config.toml
input = "log_mel"
targets = ["instrument"]
activation = "swiglu"
inner_norm = false
mixing = "cutmix"
init = "kaiming_normal"
lr_schedule = "linear"
warmup_steps = 970
Rows from block 9 of a small sound classifier, named by matrix and row number. Rows with one number belong to one neuron. Each number is 128 + 24 x the weight over its row's rms, rounded and kept within 0 to 255. All counts start at 0. After the name is the row's rms in percent of the matrix's.
After each neuron's rows are labels from the 100 clips, of 14976, where the neuron reaches its largest size: "top examples" is what is common among them. Only what is clearly more common there than usual is listed. The data: synthesized solo parts of chorales (CocoChorales).
# gate: MLP gate (model.blocks.9.mlp.gate.weight, 512x192), inputs 48-95
# fc1: MLP up (model.blocks.9.mlp.fc1.weight, 512x192), inputs 48-95
# fc2: MLP down (model.blocks.9.mlp.fc2.weight, 192x512, transposed), outputs 48-95

gate.132 120 [129 129 129 124 127 126 129 125 128 128 133 126 133 128 135 127 122 128 128 129 128 155 129 133 128 129 127 129 128 128 128 127 127 149 128 160 120 183 128 128 128 127 128 128 107 126 128 129]
fc1.132 117 [131 129 128 128 127 128 128 133 151 129 130 128 129 129 128 128 129 129 127 128 133 128 111 128 255 134 128 128 130 128 128 128 129 128 128 128 129 127 128 128 128 128 127 135 126 129 133 128]
fc2.132 323 [128 128 128 128 128 128 122 128 128 128 128 128 128 128 127 128 203 128 128 128 255 128 128 128 113 128 128 128 128 128 123 128 128 128 128 128 128 128 128 128 128 128 128 128 128 128 128 128]
top examples: trumpet; note E5; note F5; note D#5

gate.323 150 [179 181 133 127 128 128 128 170 129 255 128 127 128 132 130 128 128 128 127 129 129 133 128 128 147 116 131 129 128 117 101  96 127 128 129 130 124 137 127  45 130 128 127 128  65 128 128 129]
fc1.323 113 [129 129 125 128 128 126 128 120 114 129 118 126 128 124 135 125 128 128 126 129 123 130 128 130 128 127 157 105 127 128 128 132 129 125 128 129 132 128 127 128 128 162 128 195 128 129 132 128]
fc2.323 228 [128 128 128 128 131 128 128 128 128 128 128 128 128 129 128 129 128 127 128 128 100 128 128 128 128 128 128 128 128 128 255 128 128 128 128 128 128 130 128 128 128 128 122 128 128 138 128 128]
top examples: violin; note B4; note A#4

gate.141 094 [120 128 128 123 104 126 129 125 126 126 124 158 134 132 134 101 127 255 124 116 128 128 143 125 128 125  75  52 129 128 130 131 128 146 131 132 128 128 129 116 129 125 128 132 129 152 130 128]
fc1.141 085 [138 127 132 126 129 144 128 135 128 136 128 128 142 118 129 142 128 128 131 128 132 128 129 132 128 124 128 128 128 128 124 119 255 126 133 128 135 128 128 128 128 121 139 126  86 142  78 128]
fc2.141 156 [128 129 127 128 128 128 128 128 128 130 127 127 128 128 129 129 129 130 128 128 130 129 128 128 128 128 128 128 128 128   0 133 128 128 128 128 128 125 128 128 129 128 125 128 129 126 128 126]
top examples: horn; cello

gate.184 218 [137 163 129 128 126 129 127 128 128 128 131 124   0 129 128 129 129 129  27 128 129 134 127 134 128 128 128 128 125 122 128 133 134 122 130 130 194 128 128 119 128 128 128 127  34 127 128 129]
fc1.184 261 [128 188 254 120 127 127 128 128 128 129 128 128 124 128 128 113 129 128 128 127 125 137 245 129 128 127 128 132 129 127 131 129 127 128  99 201 127 155  87 109 128 128 127 129 127 126 129 128]
fc2.184 156 [129 129 170 128 127 128 129 128 128 129 130 128 127 128 129 247 128 102 127 128 135 216 156 129 128 128 135 128 128 128 130 128 128 128 235 130 128 246 128 203 135 128 127 128 129 129 128 128]
top examples: trumpet

gate.494 261 [128  94 128 131 144 128 128  76 127 128 128 128 126 127 128 138 128 128 129 128 134 128 127 129 129 127 132 127 128 128 128 127 126 127 128 128 128 128  34 129 128 132 128 108 128 131 121 124]
fc1.494 321 [142 128 128 145 128 128 128 145 128 131 128 128 128 126  37 128 128 127 128 133 129 128 128 132 128 127 128 128 128 128 128 112 141 128 130  53 128 128 250 128 128 129 128 127 140 129 118 128]
fc2.494 157 [128 167 142 128 128 128 128 129 129 128 128 128 128 128 222 128 128 128 128 128  83 137 129 127 130 128 129 128 128 128 145 128 128 128 128  72 128 128 116 128 128 128 123 128 128 131 129 153]
top examples: bassoon; viola; note A#3

gate.193 209 [128 127 128 129 128 127 128 129 103 128 128 128 116 128 128 128 128 113 128  94 128 128 115 129 149 127 127 128 128 126 128 121 127  88 128 128 135 128 133 127 129 156 154 131 128 168 119 130]
fc1.193 232 [126 128 128 128 128 128 128 133  21 128 130 129 132 128 127 128 128 128 128 128 129 131 128 128 128 128 125 128 128  37 127 142 128 127 128 128 129 128 128 112 128 128 161 127 125 128 129 128]
fc2.193 236 [127 128 128 126 128 128 128 128  65 183 155 128 127 129 128 128 128 128 121  91 128 128 112 129 128 130 128 124 128 182 128 128 128 128 128 129 128 156 128 128 128 128 127 128 128 105 128 128]
top examples: violin; note D#5; note F#5; note E5

gate.220 190 [128 216 128 127 128 128 129 121 128 121 128 128 128 126 128 127 231 128 128 128 128 128 128 128 129 114 129 128 130 129 128 122 128 130   0 142 128 128 128 129 130 128 127 129 128 128 130 128]
fc1.220 198 [126 128 129 128 127 128 128 129 128 128 128 129 131 227 128 128 128 128 129 128 129 128 128 128 128 128 128 128 128 128 128 128 255 128 128 128 128 131 128 128 128 132 214 128 128 129 128 127]
fc2.220 116 [147 128 128 128 126  93 112 128 129 126 128 128 128 128 100 139 128 128 128 132 128 128 128 128 125 128 128 128 139 128 115 127 130 120 157 128 128 127 150 127 129 127  17 129 128 127 130 128]
top examples: bassoon; note G#3; note A#3; note A3

gate.317 161 [129 130 130 123 128 128 168 128 131 128 117 131 130 127 128 127 127 128 127 129 126 129 129 126 129 128 127 128 131 129 126 127 128 129 128 128 127 127 123 122 127 128 128 129 124 133 128 128]
fc1.317 138 [128 139 127 123 128 129  95 130 123 129 171 105 121 126 126 129 128 118 128 127 125 116 125 133  86 131 128 138 128 129 132 130 128 128 125 128 128 124 127 129 129 128 146 125 128 101 128 128]
fc2.317 104 [129 255 129 192 128 127 128 127 130 127 129 125 128 129 130 128 128 128 132 128  71 134 128 119 130 128 130 126 118 146 130 130 129 126 130 131 128 133 151 128 130 153 128 130 129 143 128 128]
top examples: cello; note A3; note C#4; note G3

gate.478 286 [128 128 128 131 133 127 128 128 219   0 129 129 127 169 128 147 128 128 128 129 128 128  69 130 128 125 127 180 127 128 128 128 128 126 129 128 120 129 128 129 137 206 128 134 132 128 128 128]
fc1.478 356 [116 194 166 166 128 128 128 125 219  47 128 129 128 128 129 128 128 128 128 125 128 139 128 104 128 129 122 206 129 112 128 129 128 128 128 128 128 128 128 124 128 142 102 128 128 129 134 210]
fc2.478 168 [128 132 144 128 128 128 128 128 232  82 129 128 127 128 130  76 128 128 128 128 184 128  86 128 128 129 128  46 127 128 127 127 128 129 128 128 128 142 128 127 128 103 132 128  21  65 128 233]
top examples: horn; note C#5; note B4; note D5

gate.427 185 [128 128 128 131 129 128 130 128 129 129 188 129 141 132 126 128 128 128 129 128 130 128 127 136 129 132 128 137 129 128 128 127 128 128 255 126 127 136 128 130 129 129 105 255 128 128  43 129]
fc1.427 138 [ 97 103  61 119 130 131 125 125 131 130 128 137 128 144 128 128 132 128 137 130 129 116 128 145 127 255 130 128 128 128 128 128 125 128 128 126 128 128 133 211 133 126 124 128 255 128 128 130]
fc2.427 087 [127 122 127 124 132 127 128 128 153 128 124 127 128 128 128 127 128 128 126 128 129 221 190 128 128 125 128 129 128 115 128 128 128 129 128 129 128 125 128 127 129 128 128 128 128 255 144 122]
top examples: violin; note B4; note A#4; note A4

gate.422 269 [128 128 127 128 113 128 129 133 129 128 128 141 123 127 128 128 128 128 128 124 128 128 125 128 129 127  97 128 128 138 128 129 127 128 128 128 128 130 128 128 128 128 128 128 111 128 128 124]
fc1.422 135 [196 128 128 129 128 127 127 131 132 128 128 128 127 125  26 130  59 126 125 128 128 128 124 152 127 123 128 128 123 128 128 127 128 128 128 111 128 127 128 128 128 141 128 128 128 130 126 123]
fc2.422 161 [128 141 130 128 128 130 128 127 128 138 134 137 127 128 128 128 128 128 129 127 128 113 128 128 128 128 104 127 127 130 128 128 128 129 128 128 127 128 128 128 128 129 128 128 124 128 128 128]
top examples: cello; note G#3; note A#3; note C#4

gate.49 204 [128 176 135 128 127 128 128 128 128 128 127 127 128 128 129 126 128 212 128 102 127 129 132 128 128 127 128 128 128 128 128 127 130 128 128 255 132 129 128   0 128 128 125 127  72 128 130 128]
fc1.49 146 [127 126 128 124 128 120 128 128 128 128 128 128 129 128 128 128 128 131 135 127 135 130 127 127 163 129 128 128 128 128 128 129 128 128 120 129 128 128 128 129 160 128 128 130 128 128 128 128]
fc2.49 425 [128 128 128 128 129 128 128 128 128 128 122 127 128 128 128 128 128 128 128 128 239 128 128 128 128 128 128 128 128 128  67 128 128 128 128 128 129 128 128 128 118 128 127 128 128 128 127 128]
top examples: horn; tuba; note D4

gate.271 169 [128 128 125 131 129 129 128 122 130 222 134 131 127 129 129 127 128 127 128 128 120 128 126 128 128 128 128 198 134  62 128 129 117 128 128 130 126 128 128 128 128  78 116 128 128 128 127 127]
fc1.271 147 [128 128  45 128 128 128 127 128 128 128 128 128 128 127 128 128 127 124 127 244 128 128 128 127 127 153 128 128 129 128 129 124 123 128 128 129 145 125 129 127 128 129 150 128 129   0 128 128]
fc2.271 110 [128 128 104 128 128 126 128 130 129 127  50 128 130 128 128 128 128 128 129 130 128 129 128 134 128 128 127 196 128 128 128 128 128 128 175 127 128 127 128 128 128 128 124   0 125 138 129 128]
top examples: violin; note G5; note F#5; note F5

gate.319 161 [124 128 128 128 129 128 126 128 128 159 153 130 130 130 128 128 131 128 129 130 129 126 127 128 128 120 126 248 160 128 128 129 128 128 129 133 128 129 129 128 129  87  84 147 128 128  58 128]
fc1.319 168 [128 128   0 128 128 128 131 128 129 128 128 128 128 128 129 122 129 126 128 129 128 128 128 128 128 181 130 128 131 128 129 125  82 131 128 129 129 118 129 139 185 127 131 128 141  19 128 128]
fc2.319 138 [128 134 127 127 128 127 130 163 130 127  23 128 128 129 128 128 128 128 128 128 121 129 128 129 129 128 128 247 128 128 130 128 128 128 129 128 128 128 128 128 128 128 128   3 127 133 129 128]
top examples: violin; note C5

gate.157 173 [129 128 128 128 125 128 174 131 129 129 128 127 150 112 173 128 128 129 133 128 140 128 128 128 134 207 131 116 129 128 124 126 128 128 128 130 128 128 145 128 130 128 128 128 127 131 128 125]
fc1.157 218 [121 131 130 126 127 127 137 120 128 129 128 128 128 128 128 112 129 128 128 128 127 133 138 128 130 128 128 119 132 129 127 130 128 128 127 162 128 115 127 128 128 128 127 128 118 127 145  26]
fc2.157 092 [ 78 126 100 128 128 129 127 128 223 128   0 128 128 128 129 128 129 128 126 128 128 128 128 128 128 128 128 129 129 174 128 128 128 128  26 129 128 128 128 128 128 128 131 128  85 128 127  74]
top examples: trombone; note C#4; note D#4; note D4

gate.253 182 [128 128 229 129 128 118 128 126 131 125 127 127 132 130 128 128 128 129 128 108 130 130 128 128 129 128 129 128 127 128 123 128 129 127 128 130 128 129 128 126 128 130 128 129 124 129 128 129]
fc1.253 133 [128 255 128 129 128 128 131 128 129 125 123 126 128 131 187 127 129 128 128 128 128 130 128 127 129 129 128 128 127 127 128 129 127 129 128 131 128 126 128 128 128 128 125 131 127 128 130 130]
fc2.253 138 [128 129  61 128 128 129   0 128 128 129 128 128 128 128 128 127 128 132 127 128 255 128 128 128 126 128 128 139 128 128 126 100 128 128 128 128 128 126 128 127 109 128 116 127  89 128 128 128]
top examples: trombone; note E4; note D4; note D#4

gate.470 243 [128 107 123 128 143  34 128 113 128 128 172 137 127 121 125 129 128 128 137  92 126 128 128 128 128 120 129 127 124 130 133 128 128 121 146 128 128 128 130 147 174 128 127 127 131 127 128 130]
fc1.470 180 [128 127 120 125 135 128 140 129 128 128 131 129 129 128 126 128 128 102 128 129 128  94 127 128 128 156 223 128 122 128 128  40 128 127 128 128 128 132 130 129 128 128 133  60 128 129 127 128]
fc2.470 116 [129 128 128 138 128 128 129 128 129 128 128 128 128 129 128 128 127 128 128 147 125 128 132 160 129 128 128 126 128 130 128 141 128 133 128 128 129 128 128 129 153 129 149 128 128 156 129 128]
top examples: trumpet; note F#5; note C#5; note G#5

gate.118 176 [102 129 131  89 119 132 134 128 132 128 128 128 124 126 130 127 128 130 128 129 102 134 128 127 129 129 128 128 135 128 128 129 128 129 128 151 128 200 124 124 128 126 121 128 127 134 128 128]
fc1.118 160 [129 204 128 127  45 127 128 131 126 128 140 109  89 126 127 109 129 114   0 127 120 127 126 128 128 127 106 128 129 132 128 129 127 128 110 128 221 128 126 128 128 129 131 117 128 128 128 128]
fc2.118 097 [128 208 229 178 128 129 129 126 134 128 131 126 124 141 132 255 128 114 126 119 111 185 130 127 131 128 129 128 127 150 134 129 130 126 134 130 128 239 158 134 129 132 128 145 161 131 129 128]
top examples: violin; note E5

gate.328 171 [129 125  83 128 130 129 151 124 128 128 134 128 127  72 127 128 128 130 128 127 128 128 128 128 128 128 128 128 127 128 128 128 128 121 129 129 132 130 132 167 133 129 129 128 130 128 128 127]
fc1.328 167 [125 129 130 129 128 119 128 127 127 132 128 128 129 129 130 127  24 128 128 128 127 190 130 128 128 127 129 128 128 128 128 129 130 132 127 129 126 114 126 127 129 128 119 148 121 128 141 128]
fc2.328 152 [125 128 128  35 128 129 128 128 125 128 128 128 128 128 128 128 128 128 127 128 129 128 128 119 128 129 128 128 128 128 128 125 128 127 128 128 128 128 128 128 128 128 122 128 128 127 128 128]
top examples: trumpet; note F#5; note F5; note G5