python train.py --model="sound classifier" --num_classes=13 --norm="layernorm" --activation="swiglu" --width=192 --loss="cross_entropy" --residual_init="zero_last" --l1_shrink=0.03 --final_lr_fraction=0 --warmup_steps=970
Rows from block 9, named by matrix and row number. Rows with one number belong to one neuron. Each number is 500 + 40 x the weight over its row's rms, rounded and kept within 0 to 999. All counts start at 0. Numbers have three digits each. After the name is the row's rms in percent of the matrix's.
# gate: MLP gate (model.blocks.9.mlp.gate.weight, 512x192), inputs 48-95
# fc1: MLP up (model.blocks.9.mlp.fc1.weight, 512x192), inputs 48-95
# fc2: MLP down (model.blocks.9.mlp.fc2.weight, 192x512, transposed), outputs 48-95
gate.325 149:524508501471502506501494499500498483500508500500502500499500500500500501501506500498500499499519499500500505499499500500500500495500497503501497
fc1.325 181:495500510502501500500500500485497503503514500500494501503500509501500501500478500495500497499496522490519500499499499495501500502436500507500503
fc2.325 125:501498502500502495449496502500497500499501486505503500500502500500500500480386491501489500499429501499496498500502499500500500500459500501501506
gate.327 196:515489499502501500596499500500500489500497498502500501502500517499498510500500500500500500498547306500519500510500501497500503503499502503499502
fc1.327 147:605491499502507500496572500500499496500499487596501499500493507494481514499507500500495499500500500499504446499500501503501502517497500499454492
fc2.327 108:501500501499500577520500570500500501500500500570500500500499500500502500500499500500500504501510686567501510598501506504501500502500501508508500
gate.330 201:497495500498501498499499458500500503503500500401500504506500501500504502500500500500502499499500502500501515498534500499500257500474500400456499
fc1.330 215:474500500500520500501450500500500500499712501500500500499499487500500500500322500500500500500521500502499500443500500502604500500500653500501500
fc2.330 177:491503500500500500505557709354504499500502500501504500500500473500499501499517500346500500502493502503500500504532499499499499507500413499500500
gate.334 156:495500499499501570496376499501498501495499501499500500499499499500471500498487499500615500545500424500501500500499504505552499489503505500511510
fc1.334 237:500500500500500500500499500498500500501499502500501499496500500492491500499500504500500500501499500501500494500498500500500501500499500499500365
fc2.334 138:503500500502499500500605502498501500499500499500501623498500500500499499504500500495500500500500597500500500610505512476504479505500497496498499
gate.338 226:488500500516500501500494500500499500500500503499499500510500499498505497500500500485495549500500499625371500501500500500500492539501500505501495
fc1.338 213:501539628500500499500510500500500489500540500499497500500500500500500484501496315502500500492494819500500515544501498453470500500501418500500500
fc2.338 113:500501522531500501500500500500499527511501500500477505500500501500500498500499547500500408500509501543500500500503501500502500388500583477497500
gate.341 117:494500502500490497501549605496500505505510500237500501501499501501500499500499498515534499498499502499500501500508500500500500376500499502500525
fc1.341 239:500500500500500504496500500486501487497500500500505499500518500500500499499490500503500500500500481501500500500455501500518500489500509500500500
fc2.341 168:498500501500500500500415500500500509500500502500499492501511494500500500500503500500500499500500500500500500311497495500500500500500501500501500
gate.345 185:498500500502502500547503500547505500550524499443500500500494499500500498500499499695500492501500500499512500484501500358499479500500500510499500
fc1.345 149:427446500501500501500497498472493506521485501497506499501500498383487501499500498502500500500550497498505499500500508500500494454557552500499527
fc2.345 182:500499500501503500514501500501500493500503500500499500500500312500500500500499500500504500743501500500500504500500500500505500501500499567359499
gate.346 298:499500500498501500501501500500500500500516389500508500503497501500502496500491500500496496500513500500501500499501500500500353500304500480336500
fc1.346 204:480500500498590500447496500500500500500509500500500500514493504501369500499337501500477500500517500500500500459501500567550500499500857463501500
fc2.346 111:452501500500499500501500750442501500500723629501501492500508502503420500500522500490501501501498500526500501500562499500499357558499425499511500
gate.348 207:501502502500500507500504500500499501500484500431500502500497501514500500500539500513501501500500500502498739499500503499500464449511496499503500
fc1.348 165:498500500500500500492500500500500559501504500566500500713500504500500500500503502500500500500502461500508500313500500500574500501486500502497500
fc2.348 157:501617500500500500500500500500501598500498495500506500479501499497493500500502499501500499500500500487501269499492679499500370419500500414369500
gate.353 151:499500504500502500614501500499499499503516498504474501532501509501501505500498515500500495499500438497501499497502505499586509503500500500496500
fc1.353 170:486504501485500561500454500498501500500500547480512500501499500500505500500508721499524482500501499520472522476494499494499489500505499500527500
fc2.353 077:503501500474495499472527500501504499498500494500518500499500500500498501500500480500500610502444500442500500500503499499497500499500186483497496
gate.355 249:500495500500502500471501500493480500501500499507499500499500505500500497500468445500501488500394500500501500504500501500498507027497517500499499
fc1.355 164:500501500500500496506519502503491502515497501491485493490500500500496503514500500507517500500499578502497500506498500500500500380503500625466500
fc2.355 135:498437500485500500482496500498502500500502495489494499500500524499481500500500498495500502503482467500500500488501499504501500613500482500499500
gate.357 224:529503500502500560500500500497498496500500500502500500500500500500347508502505582500500321500427487500523501503503498395496528557500489500500519
fc1.357 180:379500501501468492500501413500504629505504500481500500633490625501500498504499500499546501499524500500496503500499499500503500498516500502505500
fc2.357 187:236497496502496500500500500501501498499500505469500496499500501502482540501500495500499634500501500501412510499686501500502500500504498497500501
gate.362 141:509491500500503496496508501500496506510505498505499501502495503486500501473456395500496503500500388500504500602501499474499517511501501473496501
fc1.362 122:510499500556501496502666500500416498500499500509500500500492500496499500511448498497497506501506529498497491502517499500491506523500500502499500
fc2.362 117:500502540498500502501502500500500500492499501500498500499500499500501493500555506500500499504500500500500500500500500500500503501546504498497502
gate.363 214:501500545509499500496534500499496500466500489502499500445500501497497500500500489499499501500500500500503498500465500466448501500479500501499502
fc1.363 253:501531505500375496507502500503498499470500499494496526500500479500507501530495493500504502500505499500500507503524500494494500500499493500499500
fc2.363 095:597499680499496499504495501500533594495505501522500497292499499525506500509511500501499500510500500505520503500501496499501501488501577508501500
gate.366 126:500500500502543497508401497499499513499502499416501650498494498501500451500500500430501500501501492513500613499497500502506494485499500500500489
fc1.366 146:499497499501501504502500501503500501500512501500500502554499631500499499507501501491500487224501500498499500500500486496498501501503496508481498
fc2.366 382:490500500500499502499500500500500499500500500500500500500500888507501500500500500500500500326500500500500500500500500500500500500500500500500500
gate.367 178:500492458500501544498411500499498573500500501500500499500689400498500498500507507500450499571489497499499499500501502535595500499500511489514498
fc1.367 146:500500500500500504522501500499500568493501500501487499504501501500501500603502500499490500500494500500413497500500500500500500500505500501500499
fc2.367 121:501509506499581446507501501500494500412501500496664491497548500826500575500497487501499500486657500497495500500568500500500500466500500510500500
gate.371 188:506517501508477500437495500496499651374501499537496500498500496506575501501502499480499500499499496500500512500502498500500504492500493504532500
fc1.371 212:496498500501534500516500500501500476870500501499500500515500523500500499500500501500530500500503502512250500501501501500496500510501500499498500
fc2.371 126:502573500500410514457451500500497500502500500500501500500500858479626496500500500500502500480500500448504500499500500551500484500500501444500500
gate.373 217:497500500494499502542498500499496499500500501499505500503500501500502459500499500499566498500502500500500500496500500500501378456507500500519567
fc1.373 223:483500500499616500500397498500501500499501504500500498498500499500501505499500696500500500500499499504500499497493563581554500500504679496502500
fc2.373 119:499501500499298501500499502499499501499500503500500500498501500500500500500500393484500520500500501505519500504500500499499502498500404500506501
gate.374 204:502679518499500497500498500500503500503500502500474528500499498547596488507484500500500492499500500500513733500506433366484506480500397502499501
fc1.374 171:500501500500248499500651500498499532273499498500511497497499499498500512500500499499499500500500501501485498500489498500500500500500499497544503
fc2.374 157:500500500499579347500519499500500496500500500517500503500500500500500487500500502500500500500501500501500500501514500501499500499499500711487497
gate.376 184:500605500501500499500500500500500500500500500500497500500500500598700500501500500500509500500502500498498677500500469500500499502501484500531500
fc1.376 168:500499500263500501500499500501500508501500500500500500500500500497500500473505501501500499500505501501615500501501500500500500500500501500501499
fc2.376 338:500500500500500500500500500500500500500500500500500500500500441500500500500504499500500500557500500500500500500500499500499500500500500500501500
gate.378 149:483481355500500494497504501502500514514501500501505500602666517500500519485500500500500500505471500500500500500500500589511500500500595500500500
fc1.378 236:500499499529503499514500496500197502501498443500501501500496500499500501518354501454452500501501500500499500501500502500502547516322500499663502
fc2.378 117:504501502503497503500500500500669500500500499500500500500424509500500499501670507360501515500500500500500503500500500504500504501502501490500506
gate.379 132:494500500499500587500500501497498499504498505501500501500506499516589499500499497494494488500508500500501502501535498501500513500502499525499500
fc1.379 096:500499496500506501500513501500499497481498483501503412500499492480478500500500499500496499501495500500500463500495500507502502530400547507437502
fc2.379 112:511500500500501323500522499500500498500500497501500502500500444500501499500500501500501499500501500500500480530500499499439500500492501578500500
gate.380 208:500500500499498493500506501500444497618501509499503500500498502500499497500500500500634499500397502861500500500500500498500389500502500499502500
fc1.380 153:469374498499500501491500500500503503496497594500502500500488498500386519499495501504502497500498371501500500498501508500598499499510635498501500
fc2.380 116:344500500500536500497500499517500496491500500500503500500500513500489500479505503499500504499525500499466501500502497521448500500500500500508500
gate.385 187:499500500502499649501500492481497455503500500500559500500499500500499499500500498500637498500500423500501502500523571497437503500501501500501501
fc1.385 247:513500500503500500500507500500497499500500500500500499496500500500496500500500499500500900500500500497500497500500500500500501500493500500500500
fc2.385 167:515500388485504500503501508500493500501501500500500500501500487500502499499498501500557267501501500526533498547487503501500500500500500500502501
gate.388 202:563577667500499488500499500495499494499504520499501501500500494613500500500496500500500496500500500497501607499505238311500500500500426501503500
fc1.388 185:500502500525500505500505500499503500500500500499500500500503500500503501500498498501408288501495500501501500495501500499481500498494501499501500
fc2.388 276:500500500500484500501500500501502505500500500500500500500500500516501500500500499500500526500500500500500500497499500500500500500500498473500500
gate.390 208:501499502504498500451509500498499500323505499502500499167500498500500500490497495500492498500500501498502500501500500498499501499494500501500500
fc1.390 157:501555502508497500684515499501498495499500500218501551499500352353500499515499497500503502502499499501427500511500499495342500501498496499500502
fc2.390 136:561581505500495497500500563500499500498503500804502499498501502506499500500500500500501500500500510500500500501563503500500496500507560516482514
gate.393 102:472494467501501471480498499500503523500499500479500498501501498500500500498500501500500500586500473491500500501499513615653500499499511499500503
fc1.393 179:500500500501498499500499496499398500497500500500500501501478499500500500500088503498446499500546501500492499500501500500500543503502500500606500
fc2.393 103:502500499500490506499470421501501500502498498500501500500483502487500338494822501500501499494500498500500503500498509502499503500500511499497500
gate.405 192:589500499503504500500512474596501492500496500500499500500501498482496518501500500497420500499491500498551434501500508499502501501500501544495486
fc1.405 235:500500500501503500500505500499493504493500501500500499500500498458491500487500310500497500517501500498500500502499500500433500500500503500500500
fc2.405 108:491500479474500402490500453510500490501499500500502504552500498499489500467500502500500514500504406495392415500496495499337500498500502500495500
gate.406 147:500500500500500501502500500500499570500500505462500501500500502502500500501498505500512499500497500506500679500500362500500500489500497500499456
fc1.406 149:500500500499500494493500498499496562501500538501500499500500465500500503363496500500497502501496500497500500499500513500501481501498501467523774
fc2.406 310:500500500500500500575501500500500500500499500500500500500500028500497499500500500500500500696500500499500500500500503500500490500500500500491500
gate.407 139:499501500497498498500500598500506513500503509498503500500500499499748501498500500500539500500500500640427502498484500500500338323504499493508501
fc1.407 205:500411447499500501507500500500500494498494502500503500500155500500500501500500502500501498500269388506500497500501501500608499500502500499496500
fc2.407 163:500499500500519500501501491502502493500500501500501501500500500500500500500505500498500564501530500500500500500500489501482499497507500499500505
gate.410 194:500500500497484362502500499451500500501566499500498501497500513501500499502501520500500499519500420381500500501501501500540505503498501500500498
fc1.410 195:546503500509498500500510497493498458501499319500503470498506498491502504499498500500498500500494500500506486499501500409402500583439500523444493
fc2.410 116:501500499499499500499499502523498500505405552500500499498500535488487487508495499509501515523500500487501550386392500500607491493500501499495498
gate.415 244:500499500500498497495499499500501500500500498519500502564500500500501500499501500500504500500534501501501500497500501500601500503489500460535501
fc1.415 176:501498496500503504569516500501501502501498453494564454500501498496468500500509500500499500505500500520500495500504503501500499500364501500499500
fc2.415 138:491472494502500497500499500500500500500500497481483500509501479500499501500499445500500508498523499500500500496501488526532499529500484512527500
gate.419 273:500500500503511500480501500500500500490500499500500499500501500480497500500500500500498500500500505500500388499499528503500542610497539500496472
fc1.419 284:500500500500500500512500495499499495500501500500499500500501480496503479498500536500500500563500499500500500500497500502503500500499587497501555
fc2.419 163:500498500500593500502500500500499498500500500499500479527500493562500499510499501500502499500500499498497500500499501500500500501500500505500561
gate.431 164:498469499500500611347209483500492507499492499501500499505499501498500500460491501499500500505535498500513499506499501532529500444505500446500503
fc1.431 163:452500514473501571497499500500500499500500501504524501502516509534504500500500486503501499494502500570500517500504500500500487427501499499571504
fc2.431 118:500501501500501491501414497501500501500500505500500484500508467501500500498500500506493500498490476500499500495496470503498502483498560498506476
gate.433 180:497448500495500465500498500500553505501507500500500500500500500500499501500515506592519503511526497500416500500500501592549500494500546401499500
fc1.433 202:499500500499500434501503500500501501502696500644369500498500504501500454508501500501499500500500500373435600500502500500501500500500500500500500
fc2.433 125:494500500500560523502500498500500499505792499500500501500499481580515508500500501500503499500500500555500490605516500502455531559500500500500501
gate.438 139:732499499512503499500535501501496500490479474504500488439500495324487502498480340500463519507500512348567450530497500501500503505473493500494470
fc1.438 138:500486500501499579500500494500574500494442500500501500503505500500500500499516500501500500499567497500501500500500500500496500500507499515500501
fc2.438 084:500503506507469526500528501513552501498574500532511553501497493491500510499502500294499510500505527512500501556716494495500499390509500499501500
gate.441 256:499500500500498500436500499501635500499504497499501524509511500506500500500607498659515500500497500499527500500508500501501468449659500607354500
fc1.441 167:519501583503500499501500498500500500502497500500493502500500500500500491502443498500500492467508509500500500498504495215476498498501394501500498
fc2.441 102:512505501501377500501498494500510501500500500501502500502498498455488500500738500424504502500498500499500501501500499501498499500521512491489503
gate.443 176:497427500498500500499500500500500502500500511501502502511459500501500502496500500500501494499499500550500500493571500500545487495502568368510500
fc1.443 206:505500500500458500541502500501501497516499583500504514499499500500500500500522500500771443500386505728500500501499500499500499502498500502509496
fc2.443 110:448492500500546500500504398519502499501484500500501501500500517500496500499499501500496502500514502494471500498537497498500498500500499500501525
gate.444 162:494500610500501502568453500502500556501501485388500500526497500502501500501500501500541494507494468499499847490530500502499499323500500523498500
fc1.444 181:501501503495500499405500500498500504500496517499500498500500426500502500370499500517507505963509499500499502500500502501501494495499502492509505
fc2.444 390:501500500499500488501500500500500501500499500500500500501500123492500500500500500500500500820500500500500500500500500500500495500500500501500500